python train.py --model="image classifier" --dataset="Sentinel-2 satellite tiles (TerraMesh)" --norm="rmsnorm" --layer_scale_init=0.01 --patch_size=[2, 2] --kernel_size=3 --beta1=0.9 --adamw_lr_other_params=0.0022 --max_steps=10900 --batch_size=384 --warmup_steps=540 --weight_decay=0.2 --adamw_weight_decay_other_params=0.01
Rows from block 4 of a small image classifier, named by matrix and row number. Rows with one number belong to one neuron. Each number is 50 + 10 x the weight over its row's rms, rounded and kept within 0 to 99. All counts start at 0. After the name is the row's rms in percent of the matrix's.
After each neuron's rows are labels from the 100 images, of 14848, where the neuron reaches its highest value: "responds to" is what is common among them. Only what is clearly more common there than usual is listed. The data: Sentinel-2 satellite tiles (TerraMesh). In brackets: how many of the 100.
# fc1: MLP up (model.blocks.4.mlp.fc1.weight, 768x192), inputs 144-191
# fc2: MLP down (model.blocks.4.mlp.fc2.weight, 192x768, transposed), outputs 144-191

fc1.520 098:58 47 47 61 39 25 46 46 25 45 45 55 46 52 48 52 49 42 31 43 66 60 50 53 73 72 61 68 56 40 45 68 41 59 42 66 51 47 42 52 69 42 51 76 40 46 42 63
fc2.520 097:67 44 55 33 46 51 51 40 66 49 71 56 51 40 60 44 51 46 71 38 46 56 40 56 32 54 67 42 61 53 58 52 38 36 67 36 60 53 46 50 54 34 60 62 42 42 49 63
responds to: main land cover: crops (44); flooded vegetation (31)

fc1.207 098:64 31 52 40 43 42 38 34 40 54 49 63 36 64 41 31 40 62 48 49 63 47 34 56 63 42 52 40 62 48 52 33 57 44 47 51 54 40 57 49 49 49 56 42 53 50 44 57
fc2.207 086:59 48 43 54 60 47 59 48 47 46 55 47 19 64 48 63 51 41 51 33 48 43 35 60 46 58 41 68 44 62 47 37 51 48 43 50 44 59 45 50 59 44 51 55 43 49 40 57
responds to: built area (65)

fc1.204 096:21 26 35 38 51 48 37 63 69 44 43 62 55 54 40 42 43 32 42 57 50 67 45 45 59 66 33 49 54 47 55 37 46 53 52 42 50 31 56 44 65 66 46 41 45 50 33 51
fc2.204 093:68 52 50 31 69 46 54 37 52 42 53 49 50 69 27 32 46 42 42 46 57 47 66 46 46 56 52 66 54 59 45 58 47 28 62 52 30 61 63 60 50 54 47 54 61 48 49 49
responds to: snow or ice (45)

fc1.702 104:56 43 57 46 67 42 33 56 45 58 45 55 49 47 74 45 39 45 58 63 27 55 52 46 50 33 53 37 58 46 54 55 48 46 61 51 50 59 47 69 55 53 61 49 51 51 46 46
fc2.702 114:38 44 41 38 68 60 45 62 63 64 58 46 58 64 54 45 63 47 57 55 62 48 49 64 52 50 55 55 64 55 56 40 71 42 27 57 41 38 41 46 61 54 64 35 47 44 60 54
responds to: snow or ice (60); main land cover: snow or ice (51)

fc1.178 102:39 53 59 44 47 50 38 64 51 53 44 49 49 51 57 51 57 31 43 60 57 48 48 46 66 45 53 52 58 45 52 55 58 40 27 47 63 45 54 48 39 53 64 35 39 51 44 54
fc2.178 112:28 41 53 61 54 53 54 58 51 60 36 46 38 44 62 46 58 55 59 59 46 59 59 60 33 59 44 33 50 51 51 50 53 41 57 56 50 60 50 60 63 44 47 66 55 41 45 49
responds to: clouds (46)

fc1.533 090:51 50 53 57 58 57 48 54 53 53 31 48 32 43 53 43 52 60 60 39 48 73 48 46 57 46 55 55 37 60 59 63 47 50 36 49 42 56 56 30 59 41 45 56 58 61 49 34
fc2.533 092:49 46 38 53 51 65 53 47 40 46 53 50 63 53 43 51 49 53 54 52 45 55 33 57 71 54 43 51 46 72 38 54 45 72 44 37 59 58 54 39 56 44 48 57 54 60 39 49
responds to: clouds (52); main land cover: trees (45)

fc1.138 104:44 35 53 50 59 62 46 41 55 35 45 51 56 61 72 50 63 58 56 45 56 56 68 49 35 64 38 60 38 60 46 51 52 50 67 36 50 35 37 64 44 60 51 70 53 47 58 38
fc2.138 113:70 47 57 53 38 52 53 50 56 50 38 26 46 43 49 60 45 63 58 58 49 51 53 51 38 27 60 31 44 60 62 65 37 54 42 50 41 41 51 35 57 57 38 31 46 54 56 43
responds to: main land cover: water (30)

fc1.516 112:54 57 29 52 40 45 51 59 55 50 77 42 45 58 42 51 46 47 70 40 50 54 61 42 56 54 52 53 48 47 47 45 53 52 50 52 38 46 58 50 50 31 15 47 54 34 54 59
fc2.516 119:40 30 66 43 61 56 50 37 51 35 62 64 37 50 35 61 46 44 34 41 58 48 49 54 40 37 48 57 32 56 42 61 42 37 41 35 52 41 41 55 40 47 62 54 57 47 40 35
responds to: trees (88); crops (74); main land cover: crops (58)

fc1.272 090:46 41 56 47 40 33 62 51 42 42 47 65 20 30 49 76 51 57 48 44 68 50 42 46 44 62 43 52 29 57 36 55 45 40 54 47 38 43 48 56 46 66 69 56 55 48 45 48
fc2.272 103:41 54 63 61 53 54 42 49 51 53 41 38 42 51 34 62 44 63 33 55 47 36 62 36 42 45 37 59 45 55 49 30 39 51 56 69 46 53 50 50 49 41 65 57 35 39 46 19
responds to: built area (69); water (66); main land cover: crops (41)

fc1.139 099:53 49 61 49 44 34 50 44 38 49 62 43 42 51 52 58 37 45 71 48 56 41 60 37 38 45 44 57 46 66 60 57 44 42 49 45 42 48 42 44 62 35 51 57 32 60 50 48
fc2.139 101:59 46 58 55 59 59 62 46 39 56 57 58 51 66 63 39 49 71 50 62 63 70 41 52 66 55 49 45 55 46 61 54 40 33 43 48 46 58 42 59 56 49 38 46 36 46 52 58
responds to: water (68); flooded vegetation (30)

fc1.114 090:50 15 36 49 34 39 52 45 31 57 48 42 40 60 55 52 51 49 53 73 41 68 48 45 56 52 56 43 41 47 56 36 47 51 35 56 55 71 42 46 60 57 44 41 43 57 53 52
fc2.114 092:55 50 65 48 72 50 42 50 30 34 56 47 41 50 51 51 38 37 33 57 56 41 65 32 43 26 32 53 42 61 58 51 62 59 75 51 59 54 64 49 45 60 45 55 58 19 44 68
responds to: snow or ice (48)

fc1.359 105:55 58 56 47 37 40 42 39 70 48 56 43 56 26 63 50 68 58 38 50 45 77 41 48 71 47 53 54 35 59 47 42 63 68 31 56 58 53 48 44 56 59 53 55 57 62 51 47
fc2.359 113:39 39 47 48 41 39 55 54 69 55 58 52 46 52 54 25 45 57 76 57 54 55 32 65 82 53 34 49 52 49 54 44 60 48 50 27 50 53 49 36 49 29 43 30 54 47 47 37
responds to: water (65)

fc1.625 102:54 50 71 76 43 51 38 41 46 57 39 42 48 59 54 52 44 47 57 47 50 44 74 51 50 46 49 24 60 30 49 31 41 50 50 47 43 56 57 50 50 58 52 56 56 43 47 45
fc2.625 091:53 48 60 70 43 46 45 29 59 58 44 46 20 59 46 51 44 43 43 62 52 52 36 51 64 68 61 54 49 26 39 58 54 55 46 57 38 36 53 51 40 56 51 42 40 60 55 61
responds to: main land cover: snow or ice (37)

fc1.20 104:40 36 40 39 40 43 55 56 50 48 44 56 53 36 45 49 64 44 56 49 62 62 56 42 54 54 45 46 44 26 49 30 66 50 55 47 67 38 60 47 47 60 62 40 47 58 71 41
fc2.20 099:43 46 62 38 40 47 48 47 44 57 50 66 46 46 38 53 64 45 43 77 51 49 59 58 51 60 52 60 65 59 58 39 65 49 56 76 39 51 33 29 61 49 43 54 50 58 43 43
responds to: snow or ice (45); main land cover: snow or ice (42)

fc1.687 109:47 47 52 51 46 54 65 51 46 29 41 51 41 46 30 44 34 40 65 54 51 72 47 64 38 37 46 63 73 58 54 35 50 51 61 48 43 83 59 37 25 28 52 33 43 42 49 59
fc2.687 108:57 62 53 62 58 46 48 58 46 55 58 65 63 47 29 63 33 60 70 34 50 51 51 38 67 48 36 54 50 65 55 43 61 59 52 62 42 45 38 46 41 69 40 52 56 41 52 43
responds to: trees (92); crops (82); built area (74); main land cover: crops (62)

fc1.154 088:48 53 45 43 60 55 31 44 58 47 36 33 61 44 49 48 39 55 52 54 52 33 58 47 46 48 57 40 37 58 59 44 49 43 52 46 53 53 33 63 50 49 33 47 60 35 41 43
fc2.154 098:61 37 52 48 50 47 52 39 48 43 51 46 71 53 49 35 49 62 75 45 70 62 53 65 34 49 59 26 43 76 48 52 57 51 54 57 51 53 55 32 55 56 58 53 39 45 69 35
responds to: crops (66); main land cover: crops (44)

fc1.648 138:49 34 41 62 48 55 51 51 52 65 37 51 59 46 42 64 45 63 59 40 49 50 45 41 48 57 58 60 34 65 43 44 32 68 52 41 45 38 57 48 49 49 42 63 50 42 54 49
fc2.648 107:36 63 39 33 31 46 51 40 61 43 42 50 51 43 35 56 47 39 64 34 49 40 62 31 78 44 55 49 54 29 39 27 42 35 47 61 42 40 35 52 60 59 61 31 60 39 32 48
responds to: main land cover: snow or ice (35)

fc1.332 088:28 46 50 56 49 44 50 55 47 44 52 56 62 46 50 50 50 46 52 58 43 70 51 49 32 57 29 46 50 43 37 52 35 49 60 40 62 42 44 34 53 34 46 44 52 58 61 54
fc2.332 092:50 57 39 46 50 55 43 53 39 56 48 45 54 67 46 59 47 45 53 32 40 55 31 34 36 53 32 65 49 53 62 69 40 58 30 48 50 54 60 63 58 34 63 41 51 60 45 38
responds to: main land cover: water (29)

fc1.222 096:66 50 34 55 56 38 47 53 56 54 53 32 37 38 52 36 58 57 39 46 49 61 42 42 32 43 44 63 59 37 64 57 94 49 43 41 45 31 44 52 47 54 52 72 45 68 53 48
fc2.222 094:52 34 48 50 66 63 45 46 53 59 49 45 49 65 51 63 45 57 56 47 47 76 41 49 53 44 33 57 38 47 43 54 56 72 43 49 42 50 52 47 39 55 58 40 59 45 58 30
responds to: main land cover: snow or ice (33)

fc1.715 115:58 49 48 29 55 44 50 60 63 56 53 49 51 49 39 45 61 43 51 62 30 49 28 52 40 46 26 38 38 64 40 45 53 52 58 46 52 77 45 32 53 61 44 66 50 47 57 42
fc2.715 102:45 53 38 51 51 47 37 35 42 35 53 46 50 57 36 53 56 48 31 47 49 44 45 52 50 52 32 47 48 33 56 35 47 19 59 55 59 56 51 76 45 66 67 70 49 57 59 44
responds to: main land cover: snow or ice (34)

fc1.749 111:39 45 35 50 39 62 65 57 56 59 58 44 57 76 37 49 50 54 48 69 51 47 35 59 52 51 48 26 34 37 42 56 39 68 43 31 53 54 46 57 47 60 53 58 42 51 40 50
fc2.749 116:66 47 47 61 57 50 50 42 41 48 36 36 58 44 57 35 67 51 38 59 50 48 43 41 57 51 61 45 59 53 46 41 33 68 61 43 54 56 44 40 36 53 38 35 52 63 52 61
responds to: main land cover: trees (45); clouds (42)

fc1.705 113:60 33 36 51 37 46 51 61 47 49 57 58 45 48 52 61 41 51 57 57 59 59 66 43 68 36 47 51 58 38 60 18 53 43 47 45 49 43 45 42 41 53 66 40 64 41 51 50
fc2.705 105:48 60 44 64 38 28 48 49 47 58 49 69 65 48 50 50 57 42 48 63 57 36 39 34 66 50 63 70 70 36 45 48 58 48 45 36 44 59 40 33 44 53 54 47 46 60 42 38
responds to: water (66)

fc1.75 101:57 43 46 48 49 29 37 45 53 29 67 58 44 55 41 49 69 51 49 45 40 29 53 51 41 50 56 31 47 46 54 59 61 74 55 53 57 42 38 58 34 38 32 53 59 47 51 52
fc2.75 103:27 52 53 48 50 49 51 52 56 53 47 57 46 40 51 66 62 52 50 47 51 43 52 54 57 66 50 40 60 51 33 62 35 49 41 55 52 47 59 29 49 39 59 48 44 53 54 67
responds to: main land cover: crops (41)

fc1.670 098:65 43 58 50 55 44 59 35 54 59 57 45 38 40 59 61 54 56 43 46 55 66 41 62 51 44 42 54 62 55 30 34 54 52 47 55 53 38 41 41 58 55 40 65 40 47 65 54
fc2.670 100:66 48 43 55 62 36 46 41 35 57 43 54 29 31 46 51 43 55 53 72 60 59 56 42 50 62 52 40 50 38 54 40 68 39 31 72 59 46 56 58 45 31 47 52 45 52 36 44
responds to: snow or ice (45)

fc1.226 094:62 61 56 65 62 51 39 37 48 44 72 50 44 59 66 49 34 54 56 59 47 33 50 54 51 53 30 72 64 59 47 43 43 75 65 49 48 28 46 63 39 42 42 13 32 58 49 55
fc2.226 090:42 59 42 57 39 43 42 35 52 36 37 46 64 51 42 63 44 31 44 63 48 38 54 65 52 44 67 64 54 55 50 53 40 55 60 59 37 58 71 59 56 36 44 57 64 46 57 59
responds to: bare ground (49)

fc1.639 112:71 40 46 53 29 58 43 54 46 58 59 47 43 47 61 49 40 61 52 36 54 60 51 41 48 28 45 67 47 61 62 52 42 48 54 57 39 50 50 70 62 59 41 71 55 53 59 49
fc2.639 114:57 47 62 50 51 62 37 57 46 43 51 61 57 49 51 49 60 64 66 51 29 55 32 55 47 54 52 50 47 51 55 50 70 35 65 45 54 66 51 47 55 62 50 43 43 49 50 61
responds to: bare ground (49); snow or ice (42)

fc1.281 104:46 54 66 42 50 44 46 55 56 46 26 52 82 65 57 54 43 66 55 39 59 53 37 55 53 64 50 71 47 41 60 49 45 70 56 55 52 63 40 34 52 59 32 16 64 47 48 70
fc2.281 112:38 55 52 44 54 26 49 46 45 45 64 64 53 47 56 47 53 36 52 42 42 61 49 65 45 63 55 30 50 62 52 52 43 62 54 50 38 66 40 45 65 62 32 47 62 43 54 50
responds to: crops (64)

fc1.614 093:55 53 50 55 51 32 64 58 47 51 68 51 49 62 50 44 43 54 69 60 62 66 58 66 53 42 35 61 33 46 48 57 60 49 48 41 54 56 48 43 36 43 48 41 47 44 59 54
fc2.614 094:39 41 58 42 57 53 40 46 62 67 52 63 44 62 49 52 34 23 48 60 48 51 46 61 59 52 37 57 52 47 59 60 41 44 61 36 51 44 59 58 39 36 47 46 51 52 44 66
responds to: flooded vegetation (28)

fc1.718 110:38 53 29 46 50 33 53 47 51 63 41 55 56 49 55 55 38 47 60 57 68 58 61 42 42 43 70 29 54 39 52 45 59 38 27 43 44 48 59 41 50 59 42 46 46 37 37 39
fc2.718 108:63 52 46 37 41 42 42 61 47 26 54 59 62 55 55 44 44 51 71 64 46 54 50 58 58 49 48 61 46 48 39 32 40 56 54 43 45 45 52 44 59 59 45 41 39 48 55 40
responds to: flooded vegetation (28)

fc1.716 112:53 59 40 43 44 44 52 38 51 31 37 43 45 51 56 62 45 40 37 51 51 66 48 34 48 44 51 27 48 46 45 46 56 27 55 49 56 51 46 40 40 44 53 59 55 38 50 26
fc2.716 111:55 60 34 61 36 56 56 41 47 52 64 34 54 39 60 62 33 67 58 53 43 41 60 34 42 41 41 58 55 39 47 44 51 54 73 54 49 42 67 59 55 51 44 52 46 38 51 63
responds to: crops (66); main land cover: crops (45)

fc1.353 108:72 46 46 59 39 68 44 47 42 49 56 50 51 41 42 49 41 57 48 43 36 48 49 50 30 62 42 68 51 53 59 41 58 60 52 69 57 73 41 51 50 45 39 64 43 55 49 62
fc2.353 112:62 42 62 48 54 53 46 51 65 42 39 40 65 36 52 45 54 42 50 50 40 40 52 58 44 47 35 43 33 41 49 34 44 56 49 66 58 80 65 42 48 50 56 54 57 61 49 60
responds to: built area (62)

fc1.194 100:53 46 53 50 57 77 42 26 59 68 32 51 52 49 62 45 46 62 47 50 56 51 54 42 43 58 49 57 54 34 53 48 52 54 35 54 39 55 45 68 56 51 34 35 41 59 40 53
fc2.194 100:59 45 47 40 59 50 46 54 47 44 67 65 59 69 48 38 53 42 45 56 44 61 53 63 58 70 49 55 36 57 60 48 52 59 58 61 47 64 58 70 55 55 35 47 59 61 64 39
responds to: main land cover: snow or ice (36)

fc1.607 108:41 53 56 56 66 61 50 47 46 35 39 66 45 49 46 47 65 45 56 33 43 52 57 47 29 46 67 66 29 44 44 60 52 60 44 52 34 63 43 33 48 73 60 64 33 53 45 38
fc2.607 111:60 45 49 31 35 42 50 54 55 58 70 48 63 34 44 42 62 37 62 50 61 60 41 42 27 37 48 63 52 47 48 55 43 30 65 37 53 65 55 44 50 47 58 35 37 32 32 49
responds to: main land cover: crops (41)

fc1.96 085:54 60 53 41 63 59 63 41 59 55 58 44 25 56 54 55 48 57 41 51 42 50 52 61 51 36 51 29 66 60 56 45 58 64 65 44 49 51 38 26 66 41 41 31 44 60 25 58
fc2.96 090:48 64 53 59 42 59 45 49 49 41 38 58 57 72 66 53 54 43 67 53 22 53 59 56 50 53 50 41 39 47 49 46 52 40 45 52 32 37 50 56 49 57 59 75 45 55 61 34
responds to: main land cover: trees (45); clouds (38)

fc1.471 082:56 54 33 38 31 58 54 69 39 39 54 55 47 62 33 56 51 49 34 34 53 49 56 50 44 53 51 41 42 49 55 51 34 59 42 34 46 56 48 53 67 42 51 37 33 51 69 39
fc2.471 089:49 49 52 44 73 73 55 59 60 46 57 29 48 44 38 50 43 50 38 39 47 49 38 38 48 62 33 55 30 45 64 66 58 58 48 44 43 46 59 39 24 38 41 53 49 44 46 64
responds to: main land cover: crops (42)

fc1.244 102:54 32 41 39 71 47 41 45 77 63 42 30 45 49 60 19 52 48 40 59 63 45 46 59 63 56 35 54 34 64 48 58 47 54 58 56 59 56 54 44 67 49 58 42 50 75 54 60
fc2.244 101:43 40 54 72 33 33 45 55 50 47 47 65 54 51 54 68 56 56 48 63 46 41 59 60 41 61 51 63 49 35 54 43 46 63 40 56 43 43 56 56 49 44 41 55 46 42 58 55
responds to: flooded vegetation (26)

fc1.46 086:43 61 61 54 67 39 43 44 68 48 51 41 50 50 61 60 62 45 52 44 45 59 55 39 52 60 47 51 58 51 45 62 47 46 56 58 34 46 44 34 50 56 63 53 44 56 42 40
fc2.46 089:53 61 54 54 35 43 65 60 76 59 62 40 70 31 47 56 65 67 79 52 59 49 65 54 41 54 46 34 50 57 65 57 65 47 41 49 62 39 68 44 55 48 58 27 50 53 49 38
responds to: main land cover: trees (41)

fc1.131 101:37 65 40 51 53 47 45 67 57 59 45 52 54 36 50 45 58 61 53 55 69 30 42 53 43 43 56 42 59 51 36 60 56 68 50 36 60 70 65 43 46 60 76 41 45 39 63 39
fc2.131 117:58 35 64 45 44 55 50 44 45 46 65 58 65 45 46 63 51 36 56 48 59 41 40 48 51 49 45 56 66 46 47 53 57 45 30 52 52 54 59 48 46 33 50 21 39 39 46 65
responds to: bare ground (54); main land cover: water (32); flooded vegetation (26)

fc1.391 083:33 42 72 54 50 51 66 41 53 54 47 61 22 68 48 52 43 60 32 66 45 48 50 53 55 52 58 67 58 49 42 48 58 36 57 40 60 46 57 45 57 80 74 33 33 33 45 52
fc2.391 094:38 46 38 46 56 57 51 49 38 53 61 52 50 45 54 66 58 47 54 77 68 59 52 53 50 42 59 51 40 56 52 61 48 27 60 40 36 41 45 42 50 53 42 54 32 49 58 46
responds to: crops (77); built area (63); main land cover: crops (56)

fc1.86 090:53 48 38 45 53 63 47 38 43 52 61 15 45 51 49 66 42 54 41 44 40 55 61 66 58 58 56 67 60 69 27 44 58 39 54 64 62 51 33 48 49 48 74 44 47 46 53 32
fc2.86 087:39 49 53 58 43 48 54 50 32 55 56 64 56 54 51 54 47 40 75 57 52 58 39 57 65 52 59 40 37 43 57 60 82 62 50 50 51 45 57 48 47 48 25 52 49 48 51 66
responds to: crops (77); built area (65); main land cover: crops (55)

fc1.730 107:58 51 59 50 64 69 46 40 51 44 58 58 52 46 36 43 45 57 59 44 55 38 53 59 51 55 44 48 62 53 72 56 43 43 45 38 42 43 49 43 48 43 77 41 57 51 62 51
fc2.730 113:47 48 62 57 43 48 45 39 43 42 55 46 50 43 41 62 52 52 54 42 53 41 63 52 49 55 52 50 53 47 56 53 65 40 54 50 37 58 54 32 34 55 64 43 57 64 47 45
responds to: snow or ice (76); main land cover: snow or ice (65)

fc1.189 088:62 34 47 61 60 48 41 44 41 56 69 51 56 50 59 50 51 54 54 65 38 59 43 48 41 28 48 53 43 47 63 51 52 38 50 52 50 41 72 47 50 44 60 54 44 60 38 43
fc2.189 090:70 58 54 49 31 32 50 59 59 62 46 55 47 47 55 63 45 63 52 68 61 69 54 56 55 60 38 46 39 64 41 55 64 41 48 38 45 47 47 35 32 53 52 47 40 45 44 48
responds to: flooded vegetation (26)

fc1.180 108:44 69 50 51 57 52 45 46 45 44 51 55 57 62 54 61 44 35 48 54 55 50 52 48 39 38 52 66 57 70 67 54 50 58 44 50 21 52 46 70 56 43 51 58 60 57 43 76
fc2.180 108:57 48 46 53 23 66 47 65 40 49 48 47 40 54 53 55 49 62 58 43 51 62 62 47 53 55 41 46 40 31 48 55 51 44 44 38 62 50 45 36 35 51 56 50 64 49 68 29
responds to: main land cover: built area (26)

fc1.160 117:46 29 47 40 45 43 42 55 44 61 61 32 64 44 58 52 53 43 45 35 49 41 38 51 52 51 55 43 46 54 57 44 46 39 69 42 53 57 56 67 60 65 53 46 60 36 64 56
fc2.160 102:49 53 64 42 61 57 34 45 54 47 46 55 64 55 39 38 64 49 57 45 47 47 57 42 42 46 68 49 74 52 46 72 39 43 54 55 39 49 51 59 54 55 51 50 38 27 64 53
responds to: built area (64); main land cover: crops (46)

fc1.628 095:60 53 52 62 63 53 49 45 47 52 57 46 42 55 53 63 38 52 45 40 45 46 63 28 46 33 62 57 48 51 24 36 52 59 77 46 60 42 43 44 60 41 29 56 54 45 52 61
fc2.628 102:34 56 51 51 40 37 52 53 42 39 62 54 30 66 41 46 61 75 34 46 53 54 59 39 52 75 43 42 61 47 57 34 44 32 58 55 73 52 52 60 31 61 50 66 55 49 46 49
responds to: flooded vegetation (27)

fc1.696 110:35 45 58 33 45 30 48 58 41 54 38 42 56 49 49 55 51 56 40 59 44 40 49 44 62 52 33 54 52 55 38 50 57 51 65 39 58 53 23 53 44 54 75 19 59 46 45 56
fc2.696 116:53 39 58 69 58 54 45 66 53 52 60 58 39 65 59 64 56 53 68 51 63 37 32 62 47 43 83 38 57 45 51 44 45 57 45 31 59 41 63 45 37 54 53 65 55 69 53 64
responds to: flooded vegetation (27)

fc1.22 117:46 38 53 40 59 33 65 55 44 60 49 43 43 42 52 67 41 56 54 47 49 48 61 50 57 49 54 54 41 42 40 50 57 68 40 58 46 37 47 30 54 44 43 65 48 48 49 44
fc2.22 105:38 40 62 42 61 56 49 63 62 61 67 51 44 42 64 64 51 60 66 47 21 59 49 53 54 41 55 49 55 44 59 53 59 69 68 56 62 49 40 57 35 38 47 64 61 58 38 46
responds to: main land cover: built area (25)

fc1.266 091:72 51 50 44 69 34 53 32 48 43 55 52 46 46 66 49 48 46 51 38 37 52 23 47 54 60 66 55 43 71 48 55 64 53 44 57 53 46 42 61 51 69 53 57 43 56 49 52
fc2.266 096:56 42 41 57 45 36 39 35 49 66 58 51 51 64 53 53 56 58 45 50 51 62 56 55 61 56 38 43 55 46 48 72 60 63 34 61 49 53 52 44 54 52 26 43 38 39 57 51
responds to: water (78); main land cover: water (58)

fc1.169 089:38 57 55 43 53 44 65 46 61 53 61 65 45 64 40 59 60 35 46 50 55 72 55 39 47 45 69 64 50 45 56 42 45 48 56 51 58 52 29 56 50 51 51 48 47 33 43 60
fc2.169 090:70 47 56 63 42 39 45 46 64 50 46 57 50 58 53 56 53 63 64 49 55 28 39 67 71 54 50 33 50 59 36 56 46 57 59 54 59 54 47 52 57 52 61 49 38 39 42 45
responds to: built area (65); crops (64)

fc1.235 096:50 38 46 56 55 48 63 24 65 47 63 52 55 58 63 43 60 54 36 48 53 32 53 65 56 72 59 66 44 58 54 58 57 52 67 41 51 29 43 45 44 41 38 60 45 62 62 54
fc2.235 099:42 28 57 50 48 52 43 41 53 63 49 41 37 61 52 35 37 41 61 49 35 50 52 45 50 37 60 63 51 59 47 50 65 64 62 49 61 58 52 49 50 57 45 51 53 62 47 61
responds to: water (79); main land cover: water (54); flooded vegetation (26)

fc1.411 118:46 41 52 47 50 58 41 39 36 46 52 49 56 54 53 58 42 37 60 62 52 70 37 33 45 48 46 65 48 43 49 46 48 67 49 54 57 52 45 49 49 43 60 64 48 56 58 76
fc2.411 111:45 59 58 50 57 56 48 48 52 47 45 57 55 53 59 59 56 49 48 61 40 64 47 39 67 39 42 48 35 52 46 32 45 30 44 42 48 46 16 32 68 61 42 56 45 59 53 43
responds to: main land cover: crops (41); main land cover: trees (40)

fc1.67 100:74 53 56 34 37 35 52 56 52 46 75 50 50 51 55 68 52 42 55 52 59 31 48 49 55 50 36 52 54 50 67 31 42 48 33 30 60 49 52 34 26 45 55 36 44 54 47 54
fc2.67 099:49 50 45 55 61 36 53 64 51 62 57 55 52 61 40 42 63 52 49 46 41 51 48 77 62 49 49 57 52 51 34 69 57 56 52 52 64 54 41 62 43 51 44 45 42 44 58 64
responds to: clouds (65)

fc1.420 109:69 28 67 51 60 54 54 45 73 50 55 52 31 49 46 54 44 54 40 59 56 49 65 52 58 63 48 47 47 52 46 74 44 33 30 69 41 64 56 43 49 33 42 40 63 41 45 36
fc2.420 111:59 47 46 40 30 49 49 54 67 47 39 60 51 61 43 34 64 46 39 55 53 52 57 51 50 43 51 45 61 48 46 56 63 64 52 63 28 43 39 51 41 49 36 33 55 50 60 52
responds to: bare ground (54)

fc1.51 093:32 46 54 38 40 43 52 49 40 44 45 47 41 51 66 47 39 47 53 42 43 50 49 53 44 52 46 63 59 55 33 43 48 45 51 44 69 53 67 38 52 68 32 57 49 52 68 42
fc2.51 101:52 39 53 35 51 60 40 28 39 47 57 60 41 49 56 41 59 42 40 56 64 64 75 25 54 54 42 72 56 41 49 47 54 62 51 43 68 49 48 42 42 55 59 63 40 40 62 54
responds to: main land cover: snow or ice (38)

fc1.427 122:49 36 46 65 51 48 48 45 54 34 69 29 25 44 55 58 36 28 60 50 45 37 48 57 43 38 47 28 63 45 52 39 97 74 50 48 53 40 57 39 58 54 51 49 62 47 36 41
fc2.427 093:52 59 64 33 46 58 61 49 46 42 35 37 62 65 61 46 45 57 61 62 56 51 68 42 46 51 47 43 53 46 51 43 71 54 37 54 45 46 51 59 29 45 56 52 44 50 42 52
responds to: built area (73); crops (68); main land cover: crops (42)